config = dict(
    encoder_arch='transformer',
    model='contrastive audio-text model',
    dataset='synthesized solo parts of chorales (CocoChorales)',
    train_examples=39062,
    noise_aug=0.002,
    time_shift_ms=50,
    input='waveform_16khz',
    tokenizer='word',
    vocab_size=56,
    loss='sigmoid',
    embed_dim=384,
    encoder_norm='layernorm',
    encoder_norm_position='pre',
    encoder_activation='quick_gelu',
    encoder_mlp_ratio=3,
    encoder_head_dim=48,
    encoder_fused_qkv=False,
    encoder_bias='all',
    encoder_qk_norm=False,
    encoder_parallel_block=False,
    encoder_inner_norm=False,
    encoder_wave_strides=[5, 4, 4, 2],
    encoder_subsampling=2,
    encoder_layers=12,
    encoder_width=192,
    encoder_positions='learned',
    encoder_pooling='class_token',
    text_encoder_causal=True,
    text_encoder_width=128,
    text_encoder_layers=8,
    text_encoder_norm='layernorm',
    text_encoder_norm_position='pre',
    text_encoder_activation='silu',
    text_encoder_mlp_ratio=3,
    text_encoder_head_dim=32,
    text_encoder_fused_qkv=False,
    text_encoder_bias='all',
    text_encoder_qk_norm=False,
    text_encoder_parallel_block=False,
    text_encoder_dropout=0.05,
    text_encoder_inner_norm=False,
    text_encoder_positions='learned',
    init='trunc_normal_002',
    residual_init='scaled_by_depth',
    optimizer='adamw',
    lr=0.0017,
    beta1=0.9,
    beta2=0.99,
    eps=1e-08,
    grad_clip=0.5,
    steps=5400,
    batch_size=256,
    epochs=35.4,
    lr_schedule='cosine',
    final_lr_fraction=0,
    warmup_steps=270,
    weight_decay=0.2,
)
Rows from block 6 of the audio encoder of a small contrastive audio-text model, named by matrix and row number. Rows with one number belong to one neuron. Each number is 128 + 24 x the weight over its row's rms, rounded and kept within 0 to 255. All counts start at 0. Numbers have three digits each.
After each neuron's rows are labels from the 100 clips, of 14848, where the neuron reaches its highest value: "lies over" is the class under the peak; "responds to" is what is common among them. Only what is clearly more common there than usual is listed. The data: synthesized solo parts of chorales (CocoChorales). In brackets: how many of the 100.
# fc1: MLP up (encoder.blocks.6.mlp.fc1.weight, 576x192), inputs 0-191
# fc2: MLP down (encoder.blocks.6.mlp.fc2.weight, 192x576, transposed), outputs 0-191

fc1.7:111129109168107119128118132118169146132130158117139101127120124141114137155136130116139073083112171120144131129136129133153105091178140134129099113092150169182116118153152152119140110117149129133107127112146100121159139096120106107159114104156104145146138111130132134066160116100117170128121116165127127134118153050140138131137156156116164172100155149106159183127131121117220163123104114161094144107120157113111108123113115081128095124106119140127156103098168095118136116188126103125138118061145131121097127121138140131133138114156129138129091130114135143099117124108120095106
fc2.7:153146112127097120081103095149124113127138093141122179159132127174125096110133138118152129162156144149122139122145126163144125132081099142120200109129118114147122139140144126122112114107113129171165151142141118107092104109118114130121154132143118153106110151106154146126103143109114123171112129115173132106135073160101094167111137074143098107084085096089116130135104139149070130138146159095152153139145131139168121112151124113139163146150124126148106131140094161127150127115151124109084141150078118101120109143122104085163135159136195109119156107191111120131106135131103126118
lies over: C#4 (44); E4 (39)
responds to: trombone (72); note E4 (66); note C#4 (62); note D#4 (32)

fc1.42:177144127141144116137132114151126114150159134125106130120121173103126126095134148118130082165118156144128123091161123129128114082112126179131121146090108116173118150178089122118135142168128139101146131112123137102202124129146167120128110129133115158117123125128059105148167110160132157128117079121118071115130131118117124145153148159102112100159134133140150125138130144127154135106191106140117191115110166141098101144116136147129059146110143176104118133130132129139172119106104121140096091114125152104133139121095088117135149114167166149119097141109147128122118108144176112162
fc2.42:134136128148131131098114151121134121134083065122099169128111129155144074121135167132129124140131159149147142162136110177146138121169121097122189105158100167155122128110135144111149130076143143165131118146112142100140114089133116166151155152119120105106123154155146139116093122155138127167125150104170141112147109098108076122100118075142133120097086104094120106117165146148145119096100158091122169127102109134133180112121121123132167139118113147127100094102129120125135117128125111161117142175078130148084108123109087130171140162071149150132150122106145093124115121123108128148
lies over: A4 (37)
responds to: note G4 (54); note A4 (52); note F4 (47); note G3 (32)

fc1.286:120141123096110147139119103137156123148133136127152145126100145125114141138119122120117111108102176127068126103126142135148115130107137073126125154124132123144111135113105135135166132144128099125155141113137131171170162157142119141101082150112103154129098126171048110119117103134135150097138108123102079142132147040082160093108135112086138092151122170097115143139114142134167141110170121132150157123129123115088184160145150143105125096110139161104156147149118098157129126090103151138158119214149114153133103138112122107119144126113100130133123128101145109136121125123172144144
fc2.286:133138116147110110109111136141121107168086073142145172152147114184115126080129139150157121149091124154155156141147133146153148106125129144137171089122128122127128160103147132142143123143119106136116121167106158133165155138117122132152149115128106130091153167154118156100125129132148118147144116117160175111167129121091088118111134044131105110129094107084139140117138147140115116120145126103109196131115145114131171071116100109148109120148133134102099179088116152124161125116149141154106129137081180178097131128088079126136114150097155115105145117132133099116107141122129139118
lies over: A4 (31); F4 (27)
responds to: note G4 (53); note F4 (51); note A4 (38); trombone (32)

fc1.132:106142130124123127127113107124129120166068125142118136110125116147118144118111105104137074110119126129110149119131124132105141108130120150127118111124164123139107136098124135113188144120129122138131147156129106133145155152152105134140076121136132111143172130124063071141113147138124114096156131115120110137145173098116149091089139123134110128084142130111126137107144117138140089127163115127165204117146131123093168109127126182127209081146128146098147169113120118158142126094148165164138117204153126108130137117079051111106123108144107124152130122103105125134133147115148159135
fc2.132:139122151144143092116096144142093129155071079154138178144156098127108122093129131163167141136122108143141157127141118176144132079107099119104147103171117122127115167055115136105148135150120110134120118140096164154174153143115109124110094140134107151097121168162124100124122135138134132157130120102132104127162128114087100097134159081120130082115125103095129142131177131095092120129173134098115175126120159098138173093151088135156084115144123118115131121129097114128121125141143153177112136167115118175093122135092100106147130161099141110130141094146121132136139150126145135125
lies over: A4 (47)
responds to: note A4 (51); note G4 (50); oboe (34); note F4 (34)

fc1.264:157108111135144118145119177117152123075135138106095127112133136145110145090112136124134144125136083154108145165148180139112113183125140145142083121123123160137129060124089135121103151091120183140153133114104079140087108116120090121104126113129159112109129129162124100140088116097164109110106141117166132163089117182166158132136093141110131108166128129116144184113115138111133063101141125137126140124111131095133153133115153106148149122097139135097120117144175104087133145112088098112153120118132140150147105165095166109137135129133070117118140115142131118118158165136117123164
fc2.264:135160157143164153059138148161126141154214104123124189109110108141131148140125132120152101116146159158114106094157106188108089115113111101122142087141126117163130176132139117165113121094116114123123171110185085146141119110092069116117098088139107118107110157135105100155160112147113113119125086137131121103166129138098101109142100121095129178113146136073110101140110128129110118146124122128173132113111136110155118125152105147144158137110166143136148134135111140137122138151120146151111131118126119122121148133149120093105169100162146116111155121142107132126086130149113114160
lies over: C5 (63); C4 (35)
responds to: note C5 (65); note B4 (58); note C4 (35); note B3 (27)

fc1.146:160120104143167163136132135135148139126140130153120119070134129146099139148145116117165108099106152135093114173166144121123128179104149131150115126107148133195151111146139149071120139109078135094121179104126118148107150107080097115155112103145153100098119109152133102115125149091135139077139123122123144132120158139119145123106125118098102130109115176135132148133127160144146146110141131097143113125154170145138133133138110122145118112129143196143157143143145113140146130145128126145142081086117112144107124114081098092081147062124144137132075138096117086099142163165161099116
fc2.146:123112150114121129136140112136121116105141156098090165158152167078130132117130070132145169111116140143157150108111140106115105130142107110087148111135123084109097115131128138124149131106163118158113093099158116115126119102138153156143135150121105124122103180113132159177127132133126107120136100088110134108113097147131082159156115151168161159139139122134088127140144078120085135139096106166105147128152109101146113130144145127159119125116107078136118121112116146139109151119134102129132161115152166109161110125150187129179160192178092125109176072153110112146103106113095129139
lies over: A4 (31); D4 (27)
responds to: note E4 (86); note D4 (56); note A4 (35); note B3 (32)

fc1.308:150139114143121153128158151138130122142170124104122151114104165171121139112114127118174052125113212130148125090140116134128145095108130184125129136109153145159100131135138141129193102140144136106133151108117098156159151073120136118107117181133155159109112120120069109104160120145137162100118126152112085139145073094109108130145133143113181133145138113141142141119092123125165123119147135162127144120124122118098131120101122101107091131119160140118129137143126102130127120147132101112137092140150123120152125162156132145121114124165061135120107109095129059136105154154153139154
fc2.308:126128125127112080102117117142098113151127091140121163142128142151121108113107135131146106164152119142118128139135143163155156120130099108148190135173116140103114159161137139142146113107139131151128143155126133104136108150120133098155157110122113124101140156143102153118095126112130152178130136115159119088147124116074089175094114071152078142074096103068138140107140134149105088105123144115131153113120116149152118133153101136122166148137124135147090130099141168141155115142147141118099111191047119159106115166106108111153121126115201131129153137147148097140140142124120140134
lies over: C#4 (65)
responds to: note C#4 (69); bassoon (34); instrument: cello (32); note C#3 (27)

fc1.448:121121113140142154152118129132130113143084155120135140125131173150139125136118087144154086110111165136111137103126130152118107130093115122128117132112136125158141128136116141127188102120118145129158153095136082144080145112133112153126115180115111126116135096100109094152120101180147131118120123144138077141149129045104154079144126156076146111170161146100118112121127117119156116121177099142160134119097130089103089119098118113126170132105168138146133137084148115138101101148125092166141116185156154123144112153144088171139120100123075121140126111102098155120142150175126140130
fc2.448:125118145133102088085119095129124110131145082125142166150138125176093107089103141128125107162157136119110107143134141168134156093127114142126167134148124132128103180142156157129147106117129113152138115147133109095154091150124122110137176083141117136113148156135103138111127141109133133148122125116148117102154130125077087163126145057148095124115093127056125111098095098133116114136142170114128150114098131137145106107160075116130120113144139121162133136131122180113146098133145177139105136161062091154120139146109118112154146143125193142149159175137129091138120121111127139120
lies over: A#4 (47)
responds to: note A#4 (59); note C5 (56); oboe (42); note C#5 (28)

fc1.204:149088123151162125159119149090155158112140132142129093089130120140100152117137151135123112114104159129133110132172121160114121137106137155139099119094177136173135124106094137092117168119117126098133174122142124131114102145070080126125084080126145137136124096162131111100114115102134114124126142163163128139116162139142153108130101111077137105140123144074143155151139142121133092128134105103119105125127147155129159157135150127140141121147129149081124117134137065167118130152092120131147096103138125185095129156093131071101123082107100117136095136095146117087136168166175107128
fc2.204:123148135152148141078137127160089162159120096090134159136121145119144081126147127121129126117145147110114110116102108150097118110097119084105148158113102170134133170136131109142121084122196101103098132090177114143109148132147141108116146143121107105137136155162152145137145131151131112164146130137100140091145092137126129120166155081128130165148167104078118112127126123127139138160139110118086099132111151154131175166120133143136108100204151107164111099096105143156131129122158094135128116117080114125087146116158162102161131124153138145093147096095134126109103086095119146132
lies over: A4 (53)
responds to: note A4 (60); note E4 (59); note G4 (39); note A3 (33)

fc1.212:098102098129163127148082100134127145067114127140118146146161140090165097126140107105113116126135094113130139126129157109130105115135129138152095149155119135151125052144118156160177132127146119113161111156103098096143106145150129095083091128122138089117121101118133078107114151154184116127140156121123119171136106082096130130108117112150147120144143133117095188150137145133138107126151092113144102152103138078139152151089221135100125128127130106111145129108121119115141136121136101125161132111114162095124133117171127133151136126163134149128133139142096156084141107132149165167
fc2.212:153122129092125088151146124173132095100145099139086137068162142165114119157100117089100133129146150126143106150161178075134175108131096117105119112102124144141124102126135161095102118098137122160124090133133103116109108092137123129136127107135117164116127153095147114145119182112138095125094121106126159143151161133132092150126102143157112149146079155198082157113122141164099163136085164124130142079181120145159121122164118124094136150117122143126125140120128154124177094125129140076149113123126150146159121143135156136132128137149129156142142120147124108132135119125105148073
lies over: C5 (29)
responds to: oboe (58); note C5 (47); note C#5 (40); trumpet (31)

fc1.278:155075111122137110169112139092161135078097138168119092135145124155099153133125134174128133159083125154151150108153157120138145131139128159166078092118152135109125114119073154142148155108089139115181137140120115118129103105109124166120083100082130126155113118100121098135126112094153123141131146130184139162120154109125138154122063162123115107167102098144134154142125094107117103088083090134167133132129129111124099140139143115132168133097111111051115163123120110114141140105104119098161130119137176142135109163120119126136129108109110110133122130135160141128158152142121129160
fc2.278:106127092148134136063126072120128138140116088135141112166137095125102106135143150144125128189164120125112147114093103117138167160111139104155143125133128141100097124127152149115130075148155089156115146114119099142110164123165125120130149171147136123209102151131136136116103089122125074145088125148152129114108098142120126113173155160140161109139160044111129130112071108122122094124148141139131134134128142165148149088146118099140088162122089116143111115116105157104123149135131127109120161119117104134123147147134106132135155159128171136146147104151161130142125111118084114137
lies over: C5 (39)
responds to: note C5 (52); note B4 (47); note G4 (28)

fc1.77:147133123131164125150113161134125136126142138157098115094124158128082126086155112141146127120139118123082138177131136147088138209110134115131112113104154152148146116167097157113115138090136157132118140120125091143127097118138090148117106143120146104111116126196110129150121111109162131111112103122148141145077137166135178126156124142123147133126143155112146152087111128115112096128130143147113158140129158106140178165116137143180113108128142190137103144103152106128125140102116049121126089072147133130105113142086186095118118097132084119118116100114109116114117159134125122151
fc2.77:093147177127101113092110095177104130144135093122135208127115138135124134150102124127142122139137147139127131125152118184142134085100101082108155111181096084134102176132140120129116122124135092136129111105192096136119144123135118108119105105163126138119107183117125110165125124132115109131124098099136136100192111138093098146120123091138084128111133126057096117117113112122103139154120134127143111123125126125147097134167082169126138118135138099157136143162106179131125126145137169129107139155098096118134138155142122088134190144151148123119161129132135114142126119146117149162
lies over: C5 (72)
responds to: note C5 (72); trumpet (48); note D5 (42); note B4 (31)

fc1.412:156091136111135126152104141117159111080148164145063138087141172135123133126138120128124135096120095102111166124130150142115116141155115119099115116137133158116132067131129136117154157123109158132143133117099087123125087107119127163114102084117083117117133093121085130157100128131175111090120117117129144173094123121137149122140107138100154107152095164126141146112133112133134108118078117137138157127083127061100094154104174146162136120094142157112143149117130122135129151114098089132168119093144173126131089130116175144125146119125052127144131108169094105120138153119127140158
fc2.412:097145109153146109099128073146114103128173092119108187133132139138122085136116140136152165140180148128102135115141132168161123112102111125109160106147108106113126165155134122135137134102115118141134148131148075115108117125127098104155130141136106146101109180080138122131148143146103095177112138133129100118136116157077090158130129093141092164102095118083136129137111101143087109134154117138129130116120135108193122132135105089140126129142119123145113141117114179137148103118131152141115119142050092127097142136149123116119165144178186128120173110136136111160113107143088151126
lies over: C5 (71)
responds to: note C5 (93); note D5 (79); oboe (37); note B4 (30)