config = dict(
    noise_aug=0.002,
    input='waveform_16khz',
    text_encoder_dropout=0.05,
    learning_rate=0.0017,
)
Rows from block 5 of the audio encoder of a small contrastive audio-text model, named by matrix and row number. Rows with one number belong to one neuron. Each number is 128 + 32 x the weight over its row's rms, rounded and kept within 0 to 255. All counts start at 0. After the name is the row's rms in percent of the matrix's.
Before each neuron's rows are labels from the 100 clips, of 14848, where the neuron reaches its highest value: "top examples" is what is common among them. Only what is clearly more common there than usual is listed. The data: synthesized solo parts of chorales (CocoChorales).
# fc1: MLP up (encoder.blocks.5.mlp.fc1.weight, 576x192), inputs 0-191
# fc2: MLP down (encoder.blocks.5.mlp.fc2.weight, 192x576, transposed), outputs 0-191

top examples: note A4; note A3; cello
fc1.454 104 [116 118  67 162 151 175 107  66 137  92 186 189 153  81 118 166 152  72 132 107 102 151  88 142 158 175 142 151 133 129 162  74  90 132  63 130 103 103 104 149 116  83 168 116 222 160 185 119 102 154 129 135 190 136 111 102  46 112 159 156 140 152  74 106  50 166 151 148  69 156 146 153 163 119 137 144 140 134 110  79 110 142  90 130 112 108 129 116 134 123 138  84 128 127 124 116 191 131 151 136 158 137  91  98 120 112 150  93 140 152 132 112  96  87 190 107 116  58 147 119 150 120 159 116 108  87  95 155 109 128 156 129 193 113 155 129 123 155 133 102 122 123 124 160 131 156 165 119 120 176 157 155 147  61  70 140 166  87 145 135 199 132 113  84 129 124 162 110 169 161 103 106  64 102 130  75  50 154 125 159 109 151 118 128 153 114 149 137 175 127 101 140]
fc2.454 189 [130 141 192  81 105  82 132 151  75 161  68 108 136 119 125  98 140 171 140 141 179  45 104 119  98 122  63  99  94 145 132 153 160 122 169 145 157 140 194 111 139 145  74 143 106  73  88 192 173 159  97 103  97 104 124 174 206  98 139 114 103 139 196 132 181  71  56 146 126 134 138 138 126 142 156 191 100 133 128 169 133 113 122 123 136 142 133 113 160 141 149 150  99 140 120  87 165 117  70  97 121  88 137 122 100 137  78 151 136 157 126 196 137 177  79 134 130 163 100 114 121 166 118 155 110 173 150 108 163 123  86 150 102 156 132 129 101 157 107 145 103 155  92  76 153 141 119 115 174 109  89 118 110 161 105 144  98  97 146 127 148 114 137 150  85 132 145 160  87  64 153 149 198 170 136 166 181 150 132 115 162  99 169 107  82 162 147 128  55 108 146  82]

top examples: note G#4; note C#5; note A#4; note C5
fc1.452 099 [156 126 131 152 153 124 165 137 157 100 109 191  89 140 159 123 105  99 143 167 141 116 100 169 148 143 136 134 174 163  54 127 133 142 136 156 160 178 102 175 108  94 139 158 135 150 132 123  93 107 133 159 122 163  95 116 135 148  99 112 129  92 140 168 106  96 133 175  98 110 127 137 115 128 141  46 133  96 106 143 163 127  69 132 142  89 122 117  87 121 121 104 111 207 121  84 109 114 138 169  99 158 130 118 132 217 218 108 181 128 151 144 174 152 120 161 140  76 121 128 120 133  77  33 161 101 136 124  96 141 132 106 176  62 162 126 107 114 134  68 198 179 141 142 100 103 146 110  86  66 111  70 112 120 162  82 149 135  92  24 137 118 129 119 177 139 113  86 120 119 105 148 148 160 122 154 121 122 115  93 103 101 135 116 111  73 160 165 123 187 160 172]
fc2.452 082 [ 39 146 136 158 104 115  86 136 136 131  65 119 116 191 126 127 155 170 138  83 149 155 146 100 111 103 123 165 131 150  85 125 148  97 137 106 115 119  30 156 183 178 129 100 114  77 181 134 157 153 156  83 161 135 160 138 127 130 127 138 113  79 116  96 103 107 182  96 216  98 122 108 123 123  87 109 101 188 187 148 135  90  98 117 111 162 136 152 101 151 166 141 165  88 107 117 132 116 150  98 113  34 229 141 144  95  82 139 161 138 114  76 128 156 116 149 112  92 125  66  75 116  87 136  55 140 109  88 115 138 107 122 162 163 175 111 164 132 200 164 103 115 156 161  94 123 133 132 111 127 160  75 150 176 141 146 102 126 138 180 116 140 138 186  67 138 120 104 163 129 146 135 101  90 133 136 148 158 139 123 144 138 105 157 108 123  96 120 155 125 125 158]

top examples: note A4; horn
fc1.546 057 [142 109 116 143 200 155 127 148 225  94 135 210 123  92 109 158 129 106 116  97 140 109  84 148 138 183  97 159 122 180 113 140 201 107 153 100 175 133 109 128 125 117 159 156 141 124 175 111 158 142 162 131 198 127 123 151 141 126  93 152 127 148 126 141  77 123 159 147 132 134 112 146 115  97 157  93 141 139 125  93 138 144  71 149  96  92 114 148 124  73 189 103  88  96 176  80  84 116 134  87 108 175  89 135 110 159 138 123 144 165 135  73 161 123  81 144 116 117 221  92 119  97  95 116 193 160 118 121 139  78 137  84 149  77 194 172 151 128 167 105 150 145 175 112  86 113 150 198 145 136 111  76 174 143 115 129 154 137 133 122 148  99 104 113 138 128 142  87  84  81 121 156  88 106 144  83 130 138 159 172  38 138 128 131 123 102 122 168 156 164  73 137]
fc2.546 065 [150 149 103 140 114 109 110 102  94 159 131  75 159 130  43 111 138 225 121  97 166 168 133 106 113  99 132 108 192 131 124 187 124 139 115 142 132 148 126 168 156 112  87 145 137  63 128 160  93 148  89 126 174 112 156 127 146 169 140 137 134 173 115  81 165 151 112 117 122  74  90 115 123 122 134 121 109 122 137 118 131  93 152 115 114 156 100 125 150 123 126 119 119 109  99 214 103 155 120  93 119  96 152 135  90  39  88 177 117 129  64 147  81 111 121  59 111  66 151 116  98 108 180 144  96  98 159 116 154 103 119 182 106 136 117 135 183  95 117 153 108 110 145 131 120 168 129  96 136 146 134  79 118 174 106 177 117 177 156 144 134 117  83 207   0 129 133 121 116 159 159 129 113 144 152 139 199 151 118 116 179 131 160 121  74 134 115  82 118 105 118 100]

top examples: note G#4; trombone; horn
fc1.178 105 [143  75  70 151 182 186 120 119 133  60 125 158 107 155 123 137 109 116 150 158  96 146  58 169 103 167 137 194 154 156 132 133  88  99 123 133 111 122 128 156 119 111 185 110 186 134 156  91  89 104 144 105 164  95 117 112  84 147  96 172 150 133 105 118 108 155 191 152 109  78 130 153 129 123 136 105 130 132  90 116 110  89  98 166  89  98 120 120  79 107 137  87 130 152 166  90  84 120 160 159 130 166  82 124 162 142 149  92 181 127 168  35 181 148 163 159 110  82 202 157  93  59  71 119 113  66 124 132  65 157 209 139 150  88 138 140 141 127 124 142 137 111 178 172 111 107 116 131 107 120 111 134 124 136 142 109 173 149 109 137 111 129 140 129 188 130 135  69 131 185  62 132  78  81 151 106 127 106 139 125 123 124 137 125  94 108 118 188 166 140  96 175]
fc2.178 136 [134 178 174 141  79  75 159 183 131 129 130  53 139 139 208  90  95 217 128 136 180 123 151 143 120 112  99 110 150 107  54 116 151 163 157 150  91 150 140 205 128  98 112 147 110  75  65 148 154 118 165 119  84 181 163 122 144 145 177  95 156  80 135 173 170 107 107 113 146 169 120 107 117  88 111 109 125 152 177 136 118 127 136  54 193 155 143  64 178 142 134  93 104 104 128 133 142 155 130 136 140 117 103 111 102 120 140 184 102 121  99 155 137 127 105 103 175 116 152  98 116 184 152 101 116 146 154 106 135 154  68 154 116  95  79 107 103 108 160  83 122 168 141 112 121 104 161 163 127 135 107 103 150 123 134  63 137 151 111 107 133 111 130 179 109 133  98 152 112 107 120 158 164  98  74 139 180  86  75  50 141  97 170  92 102 126 100  95 102 162 143 108]

top examples: note A4; note G4; horn
fc1.116 098 [149 155  91 112 130 160 105  73 126  88 167 171 146 112 109 154 138  75 143 120  79 167 119 142 109 149 172 135 122 105 132  97  99 120  63 107 108 127 128 177  93  63 157  89 206 160 128 125 127 119 148 164 182 154 126 104  92 128 161 102 165 147 106 174  80 133 131 101  70 155 141 134 132 159 127 114 159 133 106 118 120 181  82 146 118  39 136 106 163  84 150  83 109 149 155 150 121 160 126 152 151 181  60 129 161 122 165 121 100 130 110 112 123 102 152 157 111  70 190 142 159 124 145 124 132 109 143 171 117 111 137 105 147  72 129 144 110 172 123  96 136 100 144 140 130 134 170 163 118 142 141 155 129  61 104 143 216 127 127 124 109 103 101  83 132 106 169  94 136 130  57 126  59 118 132  58  86 116  69 124  63 165 109 163 161  95 160 193 172 194 108 137]
fc2.116 167 [ 83 138 206 181 121  41 158 162  95 170 148 149 173 101  81  94 154 126 146 111 145 114 100 154 152 115 121  73 129 126 118 133 181 172 143 113 135 125 106 174 122 143  64 158 123 149  95 173  87 176  78 145  84 143 130 175 135 106 172  74  76 116 185 139 148  93  54 138 110 150 147 175 163 103 171 126 130 114 136 104 167 176 130  97 132 127 114  81 165 121  89 100  68 132 103 194 157 145 108 145 137 115 144  95 101 132 137 136 150 172 115 188 135  61 113 153 123  84 115 108 194 165 162 102 140 111 180 111 206 170  82 108 141 111 106 164  98 114  59  95 110 139 100  71 127 146 145 107 165  96 129 118 137 117  87 143  92 120 128 108 169 111 134 115  77 100  86 137 142 150 167 113 166 135 113 130 150 137  82 125 150 105 132 117 150 114 136  62  92 114 173 116]

top examples: note G#4; oboe
fc1.365 098 [130 110 105 128 154 153 140  85 112 112 136 112  99 131 152 129  76 154 113 181 113 149 160 149 152 160 145 114 115 102 109 131  94 118 126 123 131 166 154 178  96  67 134 135 161 185 121 110 122 135 115 179 192 122  45 160 117 194 119 178 170 133 129 159 127 180 114 131 104  87  94 182  76 146 152 112 105  52  90  69 136 108  87  94 113 108 127 111  86 121 115 114 146 173 167  88 122 140 143 156 103 200 116 104  90 156 163 145  80 122 167 103 155 131 134 138 162  89 140 179 141 135 154 135 162  96 138 115  72 147 169 101 191  85  65 124 112 126 144  61 200 157 112 133 128  78 164  97 127 129 131 124 112 139 104  99 174 144 117 103 109 143 131  91 157 149  92 137  97 121 120 155 110 142 146  93 146 127 149  59  79 128 174  71 153  32 119 196 171 138 156 147]
fc2.365 138 [157 131 138  85  64  65 173 181 162 158 143 105 137  79 128 113 140 131 132  82 169 125 118 144 138  49  82 109  94 128 123  61 138 106 194  96 142 169 171 135 170 155  71 162  93 120 133 107 152 133 150  72 124  77 175 115 148 175 133 122 122 125 134 118 136 111 104 131 155 189  90 171 135 139  97 160 141 158 143  89 121 140 159 108 153 147 113 118 157 150 132 148  84  88 126 114 185 169  52 135 166 108 165 133  92  97  83 166 133 115 112 148  77 105 132  98 168 140 100 116 135 178 119 142 151 187  98  95 175 106 106 133  66 156 163 124  69  72 146 181  77  99  87 124 128 153 106 126 112 147 129 104 165 117 138 168  60 122 125 162 146 167 155 171 108 207 144 172 108 104 133 163 169 133 123 154 108 124 140 155 109 128 104 139  80 192 129 145  82 130 112  70]

top examples: note G#4; note A#4; violin; instrument: oboe
fc1.321 097 [165 130  93 139 193 153 151  82 128 135 117 145 106 138 150 114  83 132 143 164 157 119 144 133 159 186 126 119 129 137 108 131  88 132 127 148 180 157 139 156  97  91 167 140 168 139 148 109 153 122 102 180 221 158  34 115 107 174 122 158 126 117 131 185 115 148 118 150 112  95 113 157 119 164 144 104 103  28 124 124 129 125  60  84 131  73 132 117  65 101 140 114 138 177 196  73 124 158 163 118 115 168 120 109 122 171 174 112 120 144 152 111 149 144 125 147 149  82 139 146 103 104 145 126 191 106 132 136 107 112 154 111 200  60 137  92 122 127 150  33 218 163 109 148 108 122 181  91 135 105 106 101 129 142 107 120 157 121 120  88 133 134 145 115 145 149  84  87  97  97 132 166 137 140 113 102 107 123 150 124 105 125 144  72 103  34 154 167 122 161 143 173]
fc2.321 114 [145 133 105  84  95 117 120 141 149  81 128 144 128 170 139 110 150 167 149  85 173 135 111 138  83  76 108 166 134 115 105  92 140  95 134 119 128 179 133 174 189 131 140 130 130 117 165 131 162 137 189  69 155  77 162 127 165 165 101 136 156 126 105 132 101 108 160 156 157 137 122 121 108 124  90  96 132 203 129 129 113 106 110 163 140  82 128  92 160 130 142 104  93  86 137  75 154 137  86 159 126 145 136 133 135  98  99 155 145 133 118  90 132 169  90 142 125 124 173  75  74 110  42 162 130 148 104 102 139  85 141 119  91  96 195 114  83 110 165 170  93  88 143 154  80 110  61 134 111 121  94 119 129 157 162 177 146 114  94 169 154 123 180 175 105 147 141 125  76  80  86 156 130 100 160 125 158 124  88 159  83 142  98 185  30 188 159 219 145 158  86 145]

top examples: note G#4; note A#4; violin; instrument: oboe
fc1.33 092 [174 127 121 127 157 151 183 109 120 135 115 118  95 160 133 124  87 132  99 193 161 103 117 170 140 151 116 125 133 124  45 117 145 127 118 130 168 191 164 175  75  95 134 117 148 132 144 122 139 107 111 206 172 166  64 167 114 197 114 140 130 115 147 159 122 143 118 108 117  90 133 141  88 146 133 111 105  56 104  96 133 116 105  59 125  97 136 104  92 116 115 103  88 209 142  88 121 123 153 133  77 177 134 145 102 169 193 104 110 116 143 125 128 154  87 134 187  96 118 194  94 127 183 122 133 105 140 111 117 108 146 137 186 104 109 128 102 124 147  87 192 200 115 110 151 111 195 136 122  95  95 110 133 139 136 122 138 148 102  72 128 137  94 104 130 148  95 114  95 123 128 160 120 146 103  74 118 166 120  92 105 120 153  67 110  12 134 192 137 184 153 153]
fc2.33 121 [110  99 146 102  64  77 168 171 108 132 123 129 121 110  98 148 157 151 157 152 141 128  94 137 140  47 140 124  87  98 108  77 150  73 147  87 133 207 116 180 201 179  71 148 122 122 106 114 111 129 172  39 138  80 174 103 137 150 100 133 150 158 155 118 141 106  81 108 136 139 109 125 148 106 134 115 108 190 119 115 163 109 121 149 114 128  94 118 132 138 121 140  96 131  97  99 146 104  61 165 162 156 196 104 120  86 118 169 153 110 127 141 112 127 140 138 127 124  86 129  99 133  65 128 125 167 158  92 124 133 118 106  75 154 165 151 103  70 148 214  77  72  93 132 150 138  48 135  95 129 135 127 146 167 156 181  98 148  85 163  53 142 161 145  92 170 165 166 141 139 111 129 137 129 170 151 145 153 128 113  87 161  83 186  83 164 125 143 135 158 166 108]